A small contrastive audio-text model, trained from scratch: text encoder activation quick_gelu.
Rows from block 3 of the audio encoder of a small contrastive audio-text model, named by matrix and row number. Rows with one number within an expert belong to one neuron, the router's apart. Each number is 500 + 50 x the weight over its row's rms, rounded and kept within 0 to 999. All counts start at 0. Numbers have three digits each.
Before each expert's rows are labels from the 100 clips, of 14848, where the router gives the expert most weight on average: "loudest band" is the band of the loudest frequency at the time of the peak. Only what is clearly more common there than usual is listed. The data: short read English sentences (LibriTTS-R).
# router: router (encoder.blocks.3.mlp.router.weight, 8x320), inputs 80-159
# up: expert up (encoder.blocks.3.mlp.up, 8x160x320), inputs 80-159
# down: expert down (encoder.blocks.3.mlp.down, 8x320x160, transposed), outputs 80-159

# expert 0
loudest band: 500 to 1000 Hz
router.0:467539516504499552469518510536502402573448541489431543461500435496480487535615441522548529381430508508616519535477534634512445561480514506557571540578413547583499507457467487460494550524521617474559413591451465537504554504487571449545504487
up.0:509430539485503448521423539469526440592558517597540409531500535402544579490515443488451464505501389478481520554451519468467499513480500554412533451538430499554568481519442495527489475503588549471504494437516509416568531487573418486477557536
down.0:581416514514530540486479556527513448463540473568460477561579383468436462540517431541439459433492501498481436484442432502498515558470412579478490442510445570476545483456505519516545364552484460488442544560459556564503551571416497550510569545
up.1:554578449544486566508525557477440499484521553468489461473466454581455453568512421575490463520426460490435483559493446438575547493516522552455470499547404391519519517509466482479524493499520476481513521531524583481438512562511473505502520523
down.1:465501427490406524449469557528535409474405526400411517501485478511565476565466445471423486423558543411458486488522500441499424509469453541496577550534480514459431584482489418521490528479389486559515601536468579588556516517481515554467534592
up.2:480524465598430554534549552553494453619527508608508483462387477581420412532511524541497456522536556528527460479486483482517513465485482553485390494560359459526574544514478452513518438516529483450516487550480513460439550536554524502487444506
down.2:481508431584424521478541543545516450597520508496430523371421456566473494502491529462496594496472504473529505416506500469471439470507504478482404504561442538477515596506525423531507499448445459568536465559438480468558585514562514519474472554
up.3:473422475496493487631547473566560523518537589435416500541374533460551444479483489526424552559512483481532517483433474469549573435452468429497442507576442497521495462521420525608436384436599465450469533469579448451411485513582520575431485486
down.3:522508491548516637479543530546504560549394642526494419489510471535436547548464550495477404499554514499496488548558536444527494506518477478436544493526456462495449431510457467521476582515539446583568533517519488449502475498594576404484477499
up.4:480473460496496443538423496522621390542486425492462502447464539505495481462495522451423491399519504517522618418498489523488502537568449445461460502566509473484468499596487555560532500513554498493498423475498501382507415479500365553427473527
down.4:569497520494534460464486434488479547500486447510500422594491547438483617454401514513504483549513441394364588468547482482442611482528556457469478511483499434426444410540557437539462486401519554442467463468441616432470564491438475550500475503
up.5:517528392469508518525482541499545486552505515519547412589507524492402441549540590513479449519573482554554462547529456518511628548463515473458525561540533514510514509499363465475486503474511474462545545504499581430532475492477505486522501519
down.5:587477494520469548472490602505592524459555490478446569549426512534455520572449449559480475425590419461480497579451561516477546574475415570470435448474455537574521521529522467432564455501521471542453568484516508529540470530489440530492404492
up.6:463546465458498482502550556563560474513497550476511495538465541606461412507566559511491509549519504582586542500492467516613559485494519462534537549566394501484488501504458463498500461465562477424509507484546554401507455501537444521469459499
down.6:588411510445538498479434503473498566430510530482568464621512541445534640506514506502423412454585435419523525604539502537427517549512427476469490495455503475473538462494506480499480591479501510526555520482525521474549526429543480417532537543
up.7:558611467525389539513503573473508458505439530508464503439490438526422387532512438485509481493408497446524516495501430469614551466517498609556435508578398409523553550495469419443561480452580425441545509547484588479473539636521504503481432548
down.7:461465395505442526467522591533533443530475512433431482476442462558563504552538508516417546425532488496500477544503527485468463598515472485459539506520471539505462631587479469538484503552425512510487635515464515521550569489534492563489513584
up.8:421343462531471549484464532553541398622444514476441500493552490431562495475513531460435487461556482481482601459557488420423494423499457489493494506520445484453443460537514534593387436487470494509517435536410516443502505494577540570448492522
down.8:538618518432544451527486459484485496470374493454549532397515516578502469545453488421569504610367422529520547433513637392581432525525526424493547527519458485426551461542468498455540494442503504507490525504561558463536454454537483514529398469
up.9:525474536419496461473386525514476408583496470571525478568442510450563498533581520495420465497515383501466608512477485470478517562517485490366502479492522497527524504581423566453524407573550503469519539462519513344520554517482429511427558501
down.9:453463478512558459556566465576529496572509492492445461570596384496386511492528417563473499462505559452522452520465489535460459480446522417427525460617468505507511497396421512546443481570505451501654470479415460494508550504523482541538560572
up.10:483531370473504522527518596492519570517535561512549351567514601573447448532534600500462458507537494539504548545519430467492581511518524493422536534547527474501417521548368485495453513484485497470553596499536528408518420478535478464461510520
down.10:646404475492478511457511518470566506493497521444456484536487567557461577554476506491427479398589436477447501550487504454489550567448462494491495478501424471551546542513561496484479545421500443496465671480490554502562551596492451479447423480
up.11:558437429458398618576553525441567372453562503509511424509570532469411542553443639496468426510471424534475434505528450468476526547466573548424524508547482466497558597515454449545508529541514444532499613511572500489508330517569501488441506527
down.11:534544505372504497408506475495383617422519511608577432485569526499490521470439467560543508596460509499402474420531447534486494454516591483506559479513516449494531502507498564495461466419442531510479490456468539480464469460416539483658472407
up.12:440547530549534549545613472433498473465486566440497445503512513415419527590454518508464419722463582442525453504471532492563557445444587548538530526517447483494488463594392452490511465491506514527523466451581445500408450545456536484469543499
down.12:552568427567529498447468454473526485536439592509508462496531574546498461480474473466501467578467442548480529471576544428611466451505455516477611486519456444460497469581528501501448579646491550519608516499424602484544519434548450436494474505
up.13:456549487388466527434481528477512558450518448390447501480354496530552534507579492584442459454497420519507615507507467533395498475536498465476525530562553436532493602512453586517457471452495503471506549526505483461536425472447433499507533563
down.13:510504417430481591415481527442505496499453553413450443598534518350488496561439469478518476619498568426446486569592497453497569496539515542543574542528569440459459534539456445500424600416475477554512549578507550540541556584489561471481540606
up.14:475505469502417524516445494526622426497440509483453499494617498432499460533536562410411466499498540451546565433542498483607529554496510585533509529485444497485474484519430441489510452472630458559544499551468460449512454499549515581503496528
down.14:445492486474496499511510428480464576428440454559513443463529469545514570486530560507452498542416499569437487446464454420491495433488520494419435505508489438573543507476448484447506342431495534455542553520536530447493489411494492458553543482
up.15:514504484440521513506381490546455426519461536564526464429480475463541497511495444497438474530497496461435511475465518456527524526511449486417490436558514502483510420598477490532498405558554532434390501482555562394457506487437487540480565490
down.15:557452534535581464533537519543530489489535503521477471521548424465491538450497452626548549529435454472469465494456484549455481507416596400461483390502466524473511499462480585488445405522479507485513449534403481470489572551499450627546577544
up.16:573519459548454498462535583554576457504474524526452553414447482634499427578467411552525508448618500515525503545482597503589508553516544573493414442515423496504477507507501619508439511626544499486386509501581525517507462559451422494501435491
down.16:530533465560501614510474481558531476519454531525440606407425509506588526599430527403546545481557513531481522517546548420523431462493475615466471474478430588464578436517583469535566550560480490553402489499536588538526485602428457539474467515
up.17:500475464544560437487534482463521450452497469429507479412521541503456441521470461452510533469436524509516546490477551525591505557482502479529510487493457509473477502559466546502507512448534448533467528403629468497507543518523438512449538503
down.17:445540503499493506494523393491501495551471542466462518506485533490514596484478530578416475595422463430499533396498586463531559450450555437515519427540492523470533438511499508508412317434561502537510454499475504454464541536499462543571575480
up.18:524523469556444559547549604457570430513522549534495468473516488568425417542503516558511424522500479532526441586468477454565531521497524667481445509603379495473575545488397453461518479533578444492505496509481547469479490560569496493465452509
down.18:466466500517446513525518416508493439564500575501406532448483426518503528433486449486536603484512511438474519433499549500504480513547459549522471458476466617503567475503549413540531505474448555473547471522436470461532572457540470525557464457
up.19:568452454513423567534534503513601410472487588506474441468564535471531504619469554447434519424494437460460553507516460422509572523510512619470439521503340508446528508546491552531470460509583399512434569499529547418554456549635466517407528516
down.19:569465462428504510522443441504383595535431397572501515528470454390441463481482504405529505554477535548414446520454433502441429538527493515509480565472475481480585493490498490514562541431570483459389469481469554497568449442446553462534347477
up.20:523474514497527531542461536485485519588503544594442464498453454462497538514483519495491461490503417472496478503428521509430527523521482537397472371499527503476487498575489524495548447534550448463456562441542516486516498574448463519529540469
down.20:523437527546546547472502506522526482442549563466469493567495344525468481490511440538460513447446510409459493471416479527511488441446427490392492451522393554430573455444518498522498472449474525469535580537426550526503585532491501520499526489
up.21:501484506480456519486407493493580517546442503471565463428484560512517508530492521423442433457565517489465659440535477486507496577561469414539538539540621499498466532536509592537421525501505476496495469426443496463582513507535471540478470542
down.21:574442499496504500508456396473531591508504455517564437487485629529495606512447544432405456498521422528406568474552419411537553470501533506484525545518432402502522461526509546509459488430463524472465580386494552407488500522528520539533441454
up.22:497572468491500484519537578471483472558455556460566516503472612506482448489484577459492468627495530497559449494502546494585573506485464462470506532491547535430504499540477493476588498534529525477520438440535564475473502498522483429495397542
down.22:530529461473468516436440501489507518521557559477494565618505607475450547485467524498464427472556428402544464587462543539472579563510445514415518475464547583526472479557503460582556412550603478501500476452552511497546462504569482395483478455
up.23:526475470512542464467456462556476546563451549546548510505482414505458466545441425563481446581537534489437564526486515483544551524480472474480437488522472500465568429511447523549470447504637490483365451433545519425457527516467513508503524479
down.23:492463523536606458464444568566493548430516530509483473526544457461579577532485482577590576599428465430445427433513530488481446490510567496497517428449498533417444443497535559546425437402467548452483447505450579452442496546361426642491616507
up.24:548503426456459503563518509500571506557572481472480454581506644481514511496493632427464467535503437506454462477472493444508558445418537538452503547519419473534482586542487505578546472479515454510433604420593537459527447585507394603457490537
down.24:491496424568479469532465512593455488592401502545476524498490501477421484453516479478557525527548511490468590396469547418510503574540495428453536526468564493575505409514554418494427586495529505482620447445465536433604450455552427477473543477
up.25:464398440509494538581486517553549528447516514516460498442456477515526465506499555540468482489540451590424561469499449475487473494439473412531445433510574480451540489534527512521541337478460479497348536492462518489515477533444491607484502450
down.25:526411550422515505503551457555419432658493512484486446463514488470474536516439543537591529654452531533490445472475550416453390472456498490466559425477500558443549479522487553458514683541404461429442444461516499456475548494553615509474482504

# expert 2
loudest band: 250 to 500 Hz
router.2:544489579463655426525499470484478569543521485556568494493469574516492480497451527536506561601497473613465405549505538521502518483422518435516428402520404505470538515504496599507497521623527456578420459445499488520466511504424467481593445441
up.0:542502464421454547425421454400480489497447442424490424532545513400495501544468506450451346472544485362489504504493505487542552564512508491415594548501538480515507520508481477544487504510551550471530497454492562505588545470468511478468511565
down.0:443522406441482479545520567503580549535446500497438440502522553429466481585447529536543449569594618485509421479570497494463582456472569497495530565575532461569436479525493519501458519342499462423457492604583445470444441491518479598528522571
up.1:500508479501473477442477600457541617505472497519576445627462511483498465526467402517501418499531505432510468516520530461581596586522449482471602577495533516508465455504428440430458520458583471430549574503492571493546584561530459487510504508
down.1:506480457473480460556554541507495590491471417487474486561458587473490498510469494585608516609552562496426417586550496441397559435459539563501458528513531414472469520506427497488430644518544345489538528545547428484440447506501515531471508563
up.2:475510484492486445495493501553509496504457523420529511481465482493533444459492447541465503588477581627442540467481441419557495464519532560572496552483477454451498524570481512557430462532504549531380491505560506439452391491436519569491517473
down.2:544521480509445434515539551485566405497554493366488498573535468525446425456480503468481480443500453573540484548411498428548511554434430463529563551502427484512547559579475432475542552554451506517554538409617523518626506490578526515505452528
up.3:512537554566491456406439558530503506490431478497468496505514418570521480523498437544454419535488527519492573459505448484689518511506503573524438535466454440420498480523462516498440446514515561490383456484549543471534499520450471497525456469
down.3:381527443455425482503533541471566443641506492326416571477475547479492467512497583471500449470515479515578531522472516482466476483474444496554527561560468473539525611564493448527504533486470530508529501476454478533550524461557501500578491554
up.4:504430524587507527472487527548528455588393396553473507511499415510507488521514444576497455445538450523502502508528519490508517548503505492463479478524453468526492461461513532476436509535595430443456484582475432444502555547484465465518545515
down.4:428458465578466553544469490438573538562452482532512556493480480490489509573478556496518473476553513556422412606517460539486488502517505502500458446536440502467492542496477470517571457545510445552457535562486405582477481575535461500458545487
up.5:456548453560487532521508581492484477537522498554628466514481426685502479478515519499481452554573522547600544518517450471512519517475482475445452531550451424447481552500414578526517436528474501476566586591448596485455522454585527491502510503
down.5:424441610447516507523465477463464458485496556451510470557475537411502577517563590518474532600500521481523515472479536525342580505507540466537503537374546433500455492576415458467395442472525574577508460531483440456399581499577570506382542511
up.6:519537477521505512478492503514536578523465515527559534393473449602492416464508490567508485478548432504477624515553529442474515514535516484451451493481467330494518501491548616502465486492471490439414475481458634464552441546543475528555470487
down.6:565505503574545490456472430459589478499420555572490543479628422565441481460443507588497484578435547558457491505537480462633548530489497504484420410500442445394628491472475498536511417562570414491397452498468503554534479589490426471585458419
up.7:532509427501399549496407478555466460408379521479527568478570489471540462527499591412451487536517535387512575418536536419561540555536489520476481527448532516414480442523510473542572418489575514449495492502485540451569460533504501560463487490
down.7:476523455464448539523510500521502664393501528585542491420527451452479560553445456506541478454555534588548450458504540560467529518503503519548554479535545511544494453512511481433472471432506488433397479469517440536452452539446555494628473492
up.8:520593433495534452521474488453492486438508514461543486402511470599447368482505485452494486431509441544470584526530518525558512586524440428354421525529406419432525509502447569516524495599552534461425487492465624504608406488637424475530434553
down.8:520559516504551423499431461482439488372455479478548581531464538476491456500482504548468487538469470536528550464453497459547559551475515547516451493463533511430609553515463618522551428441533476514448513446513429497466514560405503554493539399
up.9:457519448567447553624544505508529449542515552533606456492509415588491379500513597512485467557537508529613502478513462462457585488474469429432433529588449401526497530502390515532483453537522501438572565547469597452514537452672538497462545542
down.9:486487588452503472539468460455508466513476502497490480445471504418559480527556586491523564661529536501514458525487514509379506440502599464546436533419534487516474459549413452469421500503552500649505490551488450510453563507577544530424511509
up.10:471488434555414584637561498522599475512522553528611449448487408565462332509502599467465455552526511543624514475513487441482573528486462424507459570596451451577486502481378503507458463503526499468515568535487573439521555524683553510441447559
down.10:485482555477444488523510488453521509555433504555519459452424513433518475522569561528537567632500523547493459500467487463390484449514570535487422524480501480524446508550421492438420510503516502631492480576458490440483559513589517535413503509
up.11:477493423501455610497469508472534433434426513418435531397559436514465445535590589445506452421522500374554552464569447520510482559541489554527465610567528446469495539486465446481471523377490475477594510573388524477505481534535515502481499562
down.11:457541505527545398489455404543531519448538493476462560586502491566557530436439432558531496465608550418493582483488593464484425489497564556482475471433512550480556479450545466548519576541436569423526491536522490569479521398397544570518527489
up.12:506498454405446501552485487506535469390475474424461511574557360475550454486499475477446460502574517465507632493492480477476510551535530499446462546555502456488505464528431378519458416469606530443529512554513563416498505444545408560432584534
down.12:474455466492453516529499528443533502436435578464465502569654419526466545478460561506443435495461455471498476533486483565455505572466479494494522544487581488414524508530450476449518535401501608491658548511504461457533468488707504496475567499
up.13:443577400463459527493445554524478542574460532493415451618614531484443520444517467500394410461530537353546558390497474454478622533495517502398508490527485474494338497516455500575507396469534546479577506562445556438456472508512410537471516557
down.13:534433534471464606456530440522498537566526555477461524576433521523511573466486497416440535490568395519459525609523498488419579495453430452512511505442518476530465493507485435492509479441502455506537562483474474525537488539617534484520444551
up.14:471520523536528461544514477473592553454489439441565526551552502500492523450565655488494445478485460553596474547526504534482474511479431419542547563498554508460463486464503561565487522515451528488549463510481430523469427437502460504531538543
down.14:506565508530516449475528454535509538631590438497443531446480583505514504432541451459507530485425440538572478479521463532463417405535504458511533456554494541528493456457555519566455461550529434514518401474529517492461399479500464484620471492
up.15:490539432541477522509516533479473548485420510546546488528475498546509512520435483533455434549491565386474487466518522410570581507508499469472535531464593499466457491485504482491500481425521494433510548461433589507492624570481479482517525514
down.15:477497504434482461614529570575458573442457429432436482553457611381514523506492503540574515503637574515429470447575530496468586452472500562488538549499615405472467523505463455432423565494545473508495523527530511498505492529490475503461498569
up.16:456501470629460515554436494551540565536499497567511462562503495525528454479490492507402404486606477463505523515548498412541595536468491504492509516459392461445488467488462500535481418556534547492585593578566487489520444520481511606457520482
down.16:432452540537402566511448509529450619477500538531423465489472498513578591493491541477473504502548494467400513456503587520420526542537521507472488443470532479493498473518534497529500428349554566433426559467460524462525482489510476474488578493
up.17:454412511582454561444478518493526483522485486437420510504476488536508478490588537535454493347485463427534628442552458488552484490542508496562507538495457397483470510467502588562415522438433517439495499539439457442482538534479462485473572506
down.17:449510406527382491570493529534528413537391595461391574542543459467510427474455588550456427475464493402510526399492587532475502496474539507555466464505447586480506444479555502546430501473529541501527445534453510506513498481508533508503533583
up.18:507465505508462527525541522509517536508458490536658477550503383625496441511539437537488459501533501541492520502510446416537516542520435371455511538574484392547496454460444471483508511609551486411558584565447583453559581485562536467485502485
down.18:520516562464501503557490490487511546495485455488542542571385495483468506554526542571613541547587557524520405596481554492482555455466542496506449533507452505523503491519403450429469613517525412558490495588541430497505515483590572469431472503
up.19:417600453585526486472413481486495633528478622537591479437475551566553497486515441464466460564502470517523543508524531463556544490436510528555579507561523564449494453505466485539484426569520546505511515549537446454426473446471501525544545480
down.19:550485506493423542409430465566388531536452553554510595457450486473621535501485468482555543488418424427521552506459595474494397472554466523536563393428474533527520454458578531473535542434563618404496452492490513470536473474507498415553475410
up.20:474440459710452547431508534485562477534450454522501498467528497564520501482513504455445445465549454564445533490560446387526525540540485505485498526542407396401396504523476534531436455513378577432456512575490537421516416496522461520468540477
down.20:454411528428492468543458495490484517418529582438469392484507548404512586403506592453445504504531417431555501457499468605393602480495461491513496480451525505441478500529470511538434436390500565450510499516486497501478487472549527540404573555
up.21:522534455513437496491500539521486549475448510510474545453480495530491503485496488548531502519557548409467683493545524441499520503551507444501428505479538323471478513495523494501486509408513496412450484461427616492538459564504459515541507488
down.21:555535474566569465452448434511491488468368539519516529493627444551441457480498465574386439527451541506532531418528509472606516562498562486507452452546485486394626500463446489567542384558554454430438400525502524503525503512407449515548499495
up.22:517541473488404472416484594496476449553472496442451473595517502535471594513471467454454482479573535375456547450486542518504520533518470484377514539492483446479450502522475478462553517492452565467538492484471589435492474430479417442464464482
down.22:467415413395487570450517553477589472610516472458417478526498561383476512512572537493489447460594460563477517555519374517437552494541486507523581561543618438613472599526473477515490562487517423477475584523487465514535474532480528497541518588
up.23:433527495489482459440445565460557547581456493506429512548414555436497475442538512504466446531510589502511508483469476493444523544542499529535460497502562483426509601585468546522430480459546483514505449481427409495522472514481525509541535563
down.23:420409415568519535492445538411599406477467511463417487377528581389464499474568583380474446468433466578541484494495429572542503526496559522563526474536465437414521599542520533512537510531528490542486485496428421510480462583481398463517533515
up.24:463531433566471532657532506472570422533534522517586435461516404548472387462535564510447489548511517550604504493519464449472555488481480466462480528581430418573480491505394506519473458568526466500535560579505540438500541455616542507488518512
down.24:499492549406530505526481474453509480479478570498474500479529535442477519517549619560510545591573556504520511492539526495471517473525573446480445543432523501469448486534397452506380493488577483581557508571476514444464562498596485569414514508
up.25:525463453440468497461483536481508453514452438539472458514583518554495617511532528479418366427544459528458532430484479483498526567503511455320541485523565475482530523493486536481574475540497492422530591465458548424535479469454355457509521509
down.25:427488536478471517515579508459561578611485509447483460568462584472488493449472559509499468484512547523477534534535426477450638437498440497536493543537583382462533531457484480463471515325457494454540516495491464492436518468601573393531547559

# expert 5
loudest band: 4000 to 8000 Hz
router.5:512464536433454519472444471537453576503454511505604449440514506461583550475416373424538505538546522468423644448507505411453442451593492489448515514541539470490466479524548434510459480513485539487513490503409548414539560492487547485453450478
up.0:510479490434467513547452444497564535537479473506494438493542505382565504563519529442405482507494554422500551487500469555495531489527507526458493531557523478611482537543464414499464543456514562493508539508512490469523444491480501513464582586
down.0:522429464546565544442554501361501537530532458463549431514516494481532525566579520454482500461478470568489513539568437523540497501465410579426442528481415440542567499444540523494549513489399492574484561469466495497473522475517470428555511542
up.1:537532479450432478474536526474591535440425425370462504426531486548614522517487538461429480508412472409517577434495523456488509507581513588503506529533539463561444511512512500468495496458517505488493514486523521469527533520488487489458533560
down.1:440513500448526498457489430441561459575473510507612501429485638466566512537526524459473517576394511550572536450495407494546488409523515534502469547519515443501453463522500525515503510471484543484509506458471490457471515497430498440588460536
up.2:510595541538549518564584634435501568443604452527536472543489505521438510618501518561507422535551471568509416521442460510610569547352531455529464524473463533515537554435473473411528454500492471564540456451472527631474584596486428484493452522
down.2:495570550447584461533521464529474532458495436536541518424498441490575450447470537551536553626443590560533479431517515499585451443551535525590476515405532510478494442438563578436427515440497556490457428433513548572472496505455512454554532388
up.3:417486460527470510541500527463531485513428574457403479518550531475465474488522588517433397544490559485560456483471492551520549495512530508577525529541479533490470471522414554593460399465541483517532449566532514596473471531634532510511562489
down.3:539486467546481516458503478514510552544518528558476438515540489525487579449522459468419464474536478557569568491488469532550508453500470478507619539539466433550554497493497467443518509439520557455542512428443594429515473429600488480593424516
up.4:422560552559530569553456506577497548502535494479501488533413480577469483496494511563454495560437421508504559486497508468461521495433516424600440537441502532535612472514454477530505387525511443426508474482493423499499469527482490632562428492
down.4:492525426464507503595455538490580446435434455546510491469613426494418464503559532439527395471509487443469476558554530510568494599551580512455525539500499544574516472472398568489543535486542482469456471567530484469513452546559442500509529525
up.5:526566570449486491465481532505518457517511450382423521451421491550518442580574479522460489479436467417526533488465528504535510514456524484444456513570503483618483495519436464447580544487504481465555547521570459448429489471484446483463520520
down.5:435505424590485529559513405476523526583527498498552506432457530510480493467523497527517469536415507540498513524509457485472458376510532526572445577513487469524512547481500495553539491500449508572503464459515462504481456504488551528576456496
up.6:509546492489507404531420549546505480546518514547480456586522464539517483476509460471479427421533499463521526516455546576529527703423485500466560519503478532583476464488453515413538428538515528445564527562564478507518524460470462615508573503
down.6:528469487505491517545455443445566471611440481500454602484480546538500523537531527448539455492431451576496545620476466481566433479530375518567467487529524528481519518500498468487638593557534478566538526483466534558518427470585530391499465421
up.7:431504536450603418579532548438556560471528428442496480567520473505482434487498439544482452534572508583522520578473433527473537561493479471594427494510510446451536531491420520491495399468574453559506505511506448491472521492549392519509465521
down.7:466457463402465544490551458576500495444457506452528557431469431580560555508439583520465527516511532548528575557508531439442488494548519424517476520461520503463475481590579612547486441435501521479435517512545475423454471499536539548448507505
up.8:421504462549510479507459548497488474466543554530479492604554543497452429431550572510449476490512526478552430484506454620485564502543436520497525488538530495430459503524463476629494433514532458475558427528481570529511444529545427463457498524
down.8:515501372532474523517552594504561554488547536522441388530512504513450510482526511488407422421560432565558515509484470525493498468504455540506572556627475458564512548483469477482508535450506519404531531523505504461537439491627443448540430555
up.9:448504542448540399469478471458539502600545514459458510504465511602474415514597525539494490449509487470501560500526466510546523466539442495517375554543530472446506549526448517505532501474498459508626539520447394516401558513486462474465500499
down.9:488548527442535524440503472468458564389551444458594481460451503682487524467480581456488451511514462514512502539534549524442548522534481492519534537364574586444511585590573493517546584557402500549476480427592476489438431456506521506557431514
up.10:445433377527545410507462537505508420392556560539524472602491530544439463473529467477448486388544512540509489503501442449551552539481406486450540508557397432451511491547433543608505454475514494456538505500495481385531479513617444518403510494
down.10:469520506526556502443540596425558536442527510509494484582465465598429460510510466515440455424526427432582530618523546611516560566472324525506560549515486559503494631457471437463512568464496500502556566518500480508499501506553468451527433548
up.11:509507432558520580498550560506518478411482482551562470468471469545475458658440448520475389527511480583493471469471479458588545505440510468516482502489444527437667482492445487466551447491517500503424451487560541567467543610492519495486471448
down.11:492468504377555522491509442534441496494525523562521482390553446545516459463589509489509477445490596474577395498526476567455434494568495513486564506487551547512439516504593518606442544395447536441439478468480545510464563438400538468497582498
up.12:462467521425494486479485452482566537553437470434486461458457490498582505522530484444395467469484531431512626425531449422473536432560499514453525569539565495556411484563445523512476515464481538500483503428514505432535520528504519464432518550
down.12:489468520451595527419536495410538536506516498500649462439522539514495518538509480425456505525465469556563484553576418495569518500522444559441504490480548441456528551485499525500532507528402478531447444495492504482501518507432481399544515537
up.13:523556493517494529473430539603498520433521448561517489420466449531481449613505506522499440580470526514501513445502531537531506572504520499504439479426478518470596479550490532445529450457519434505411452407582518414478529591409476546562442459
down.13:539437448414471527515499458497511544438511541568467469472629469406520529576506470450467468484608598536512437521538516547479521524504570491396505534564528545553447457512477484535484500437502494492420518545508560479506420517569584508565553465
up.14:424510503507438608534538577498530449529489457460415485420495423482511475524558516540407417513501527476537437444495471528524549526499521569497443582563459501505528503451466451491461311516600409463425500587510464474470514542488530553517559489
down.14:505513548530546463626570486496558569455553547520481532613508424485474427496536536580442459459526550524524408480443515639521611472346461529563452524550512555469538480417414426457463392473524458551569495537492439605427528561534492540489583453
up.15:431469557496580364495476454466488469516571564494511490526408514575419435492546463516477456478518488529510505489536486481500535446476471496506456510551499483422557540535484524554494439516514486498561505499496385489356507505494482470451476493
down.15:412555507516583559403564552401541582451517526467599468516422502635464503487500506401437431480484437538549526539523519537491571550471445497470513611488537575424484574584492464544562519483392545521495552488509508476449522480544502474537434563
up.16:517421361566501532482506618480580388386498545539551458508554483522446521553486505482470437456513493563519446537502469420587512543474438530481563492504386433437588534521498455535488511544480537533449503523490506463540482547589510472408436501
down.16:485465542484607465429511575499468548424598488551489483499531369576509513449520508529479472447522460522537501524524512624437496601488388449518504459454509583495549592479522523505436505487481517526427454466468489560500528492435475507506508523
up.17:490526443560401453456471468552509509502453519518465552519520469568482400444513431640491525474536560588510463541519463481511465484583447479512381516530483457471478495459501543557470544594515475436484420526477528505547450486491487482613480459
down.17:469561410501444486490570455519520536455469459524425463529565497516431509445492520497495439548520511548559457342528518508500533494402622501469555540586541505506492558519414498636454519481513493504509468473588540502500454549554437459507457613
up.18:384404484501562399501516457471544439412571582518530480551409530547457465472472450511447462445537426545490488537493461419513572451488414487512508513594429440432541480541482498599484451520501497496506506493517403434462459533581490469407494499
down.18:442572459502567506407550605366549605465494551521574451481438476655461443501545498456498438491477498487569537555554511565464605565509417489468546586472555560463458597530479490520500564437434526497484541506488517471458542492517485436537442599
up.19:537520554443440549496516464496482538503547388466527494474465460443543497500485520491444491580482511508461524453524470475458524389541555486475439527493526451587569506550488444497515503503487510509424518433558520424486483483476520539509503485
down.19:527448505558521494513443418414504483584510492525569433529469564485509545470512502437461499516566499551480513585543393481503513478509515542419482512494526483475558528473496492570547486576410503536493563526479568486517409443480518438521528486
up.20:537573521403565499478503521421536460534500414472473464513535536400501485511535529491476447537392487435543485456482525576554576538491501438432566461476513541455529552520486458495591483546561489500560468459488529513535523531469460488535485539
down.20:452539478458501538502543500450532532605462565488473462552524496438458505575412434528510435527525556498380446518538551468427628457434492523444487473531510551402533450531511384470470401506498496539433516569442571560511539509518539536537542552
up.21:541465531386443517530475436496495546555473397481499443491537435377570517553516522445463494577484551476458580440529434494460500419541526479453451547530536479611520500573446448466500549475504536496455508444543500460507488480432555515505547540
down.21:494365491557572511490546447427536517526567494525597385486514525487516575553542499426502529472514493548493513537557450490507497484507447577369473516500466463504509531492514486499452470583376569543474554474526459481450476463506478431522474567
up.22:408446557472577368480496439463478461510557529457497475534410510572424450471586484511439459457526475555459515485520455451513544474485437490499462523594497426426544555515472524556483476499478509495590518468501378461411506514532514445449474504
down.22:434569451500547534410540548401518557439528555458607467476474513642451480488481495432460448479499498501571483546519518562453537530477479477453536597499556559435487572566516479528538537511403537520471491468529500498464517482509509483546442556
up.23:521526550511449507510479490527470531550531454492499508498455403533421464526550516538432486533543475544491504497497508522516489482445494459518394506479512566553567512542466472447628454569525501501484508408567423510470454480434510499535460438
down.23:513441422621526562470550505464488445557539504501593440495534471483516478602496477439546490508508500522451483610520498475538511447499506471390495506555426522504493510533519479504614527548373490448497624498593519527480429450583473446526547485
up.24:406508576568552476543564603495523496495487448466565525499403450594505527512520541579477429602449496580539495568461429464559560484516536455614434511405542485467534558521481531479505431519494466552437500436541441463366544485407517473449518438
down.24:480545467476532511450553519506506455505499467426586483489465511567557492499481525465553496636379502535546503543547540514577552490508476492388482555395581554469393499579541538518576538407402536505452497477511519446472501453528539466485507534
up.25:476505570578499545542508574487578480426533517412456513544421490534483558574547570570418448434507477511537473509438505438539557489511497593543393478482455449469508554509492570518487376485544431486438508518498504533411558614526459531446518506
down.25:493485579420525467577454531445483502482457483507575538633486474542546536527466543460537488491521531487486512539425486492539507573445411515488457559429510598488539420471487435389603581458463515537587539456495503463537563464484501486443521449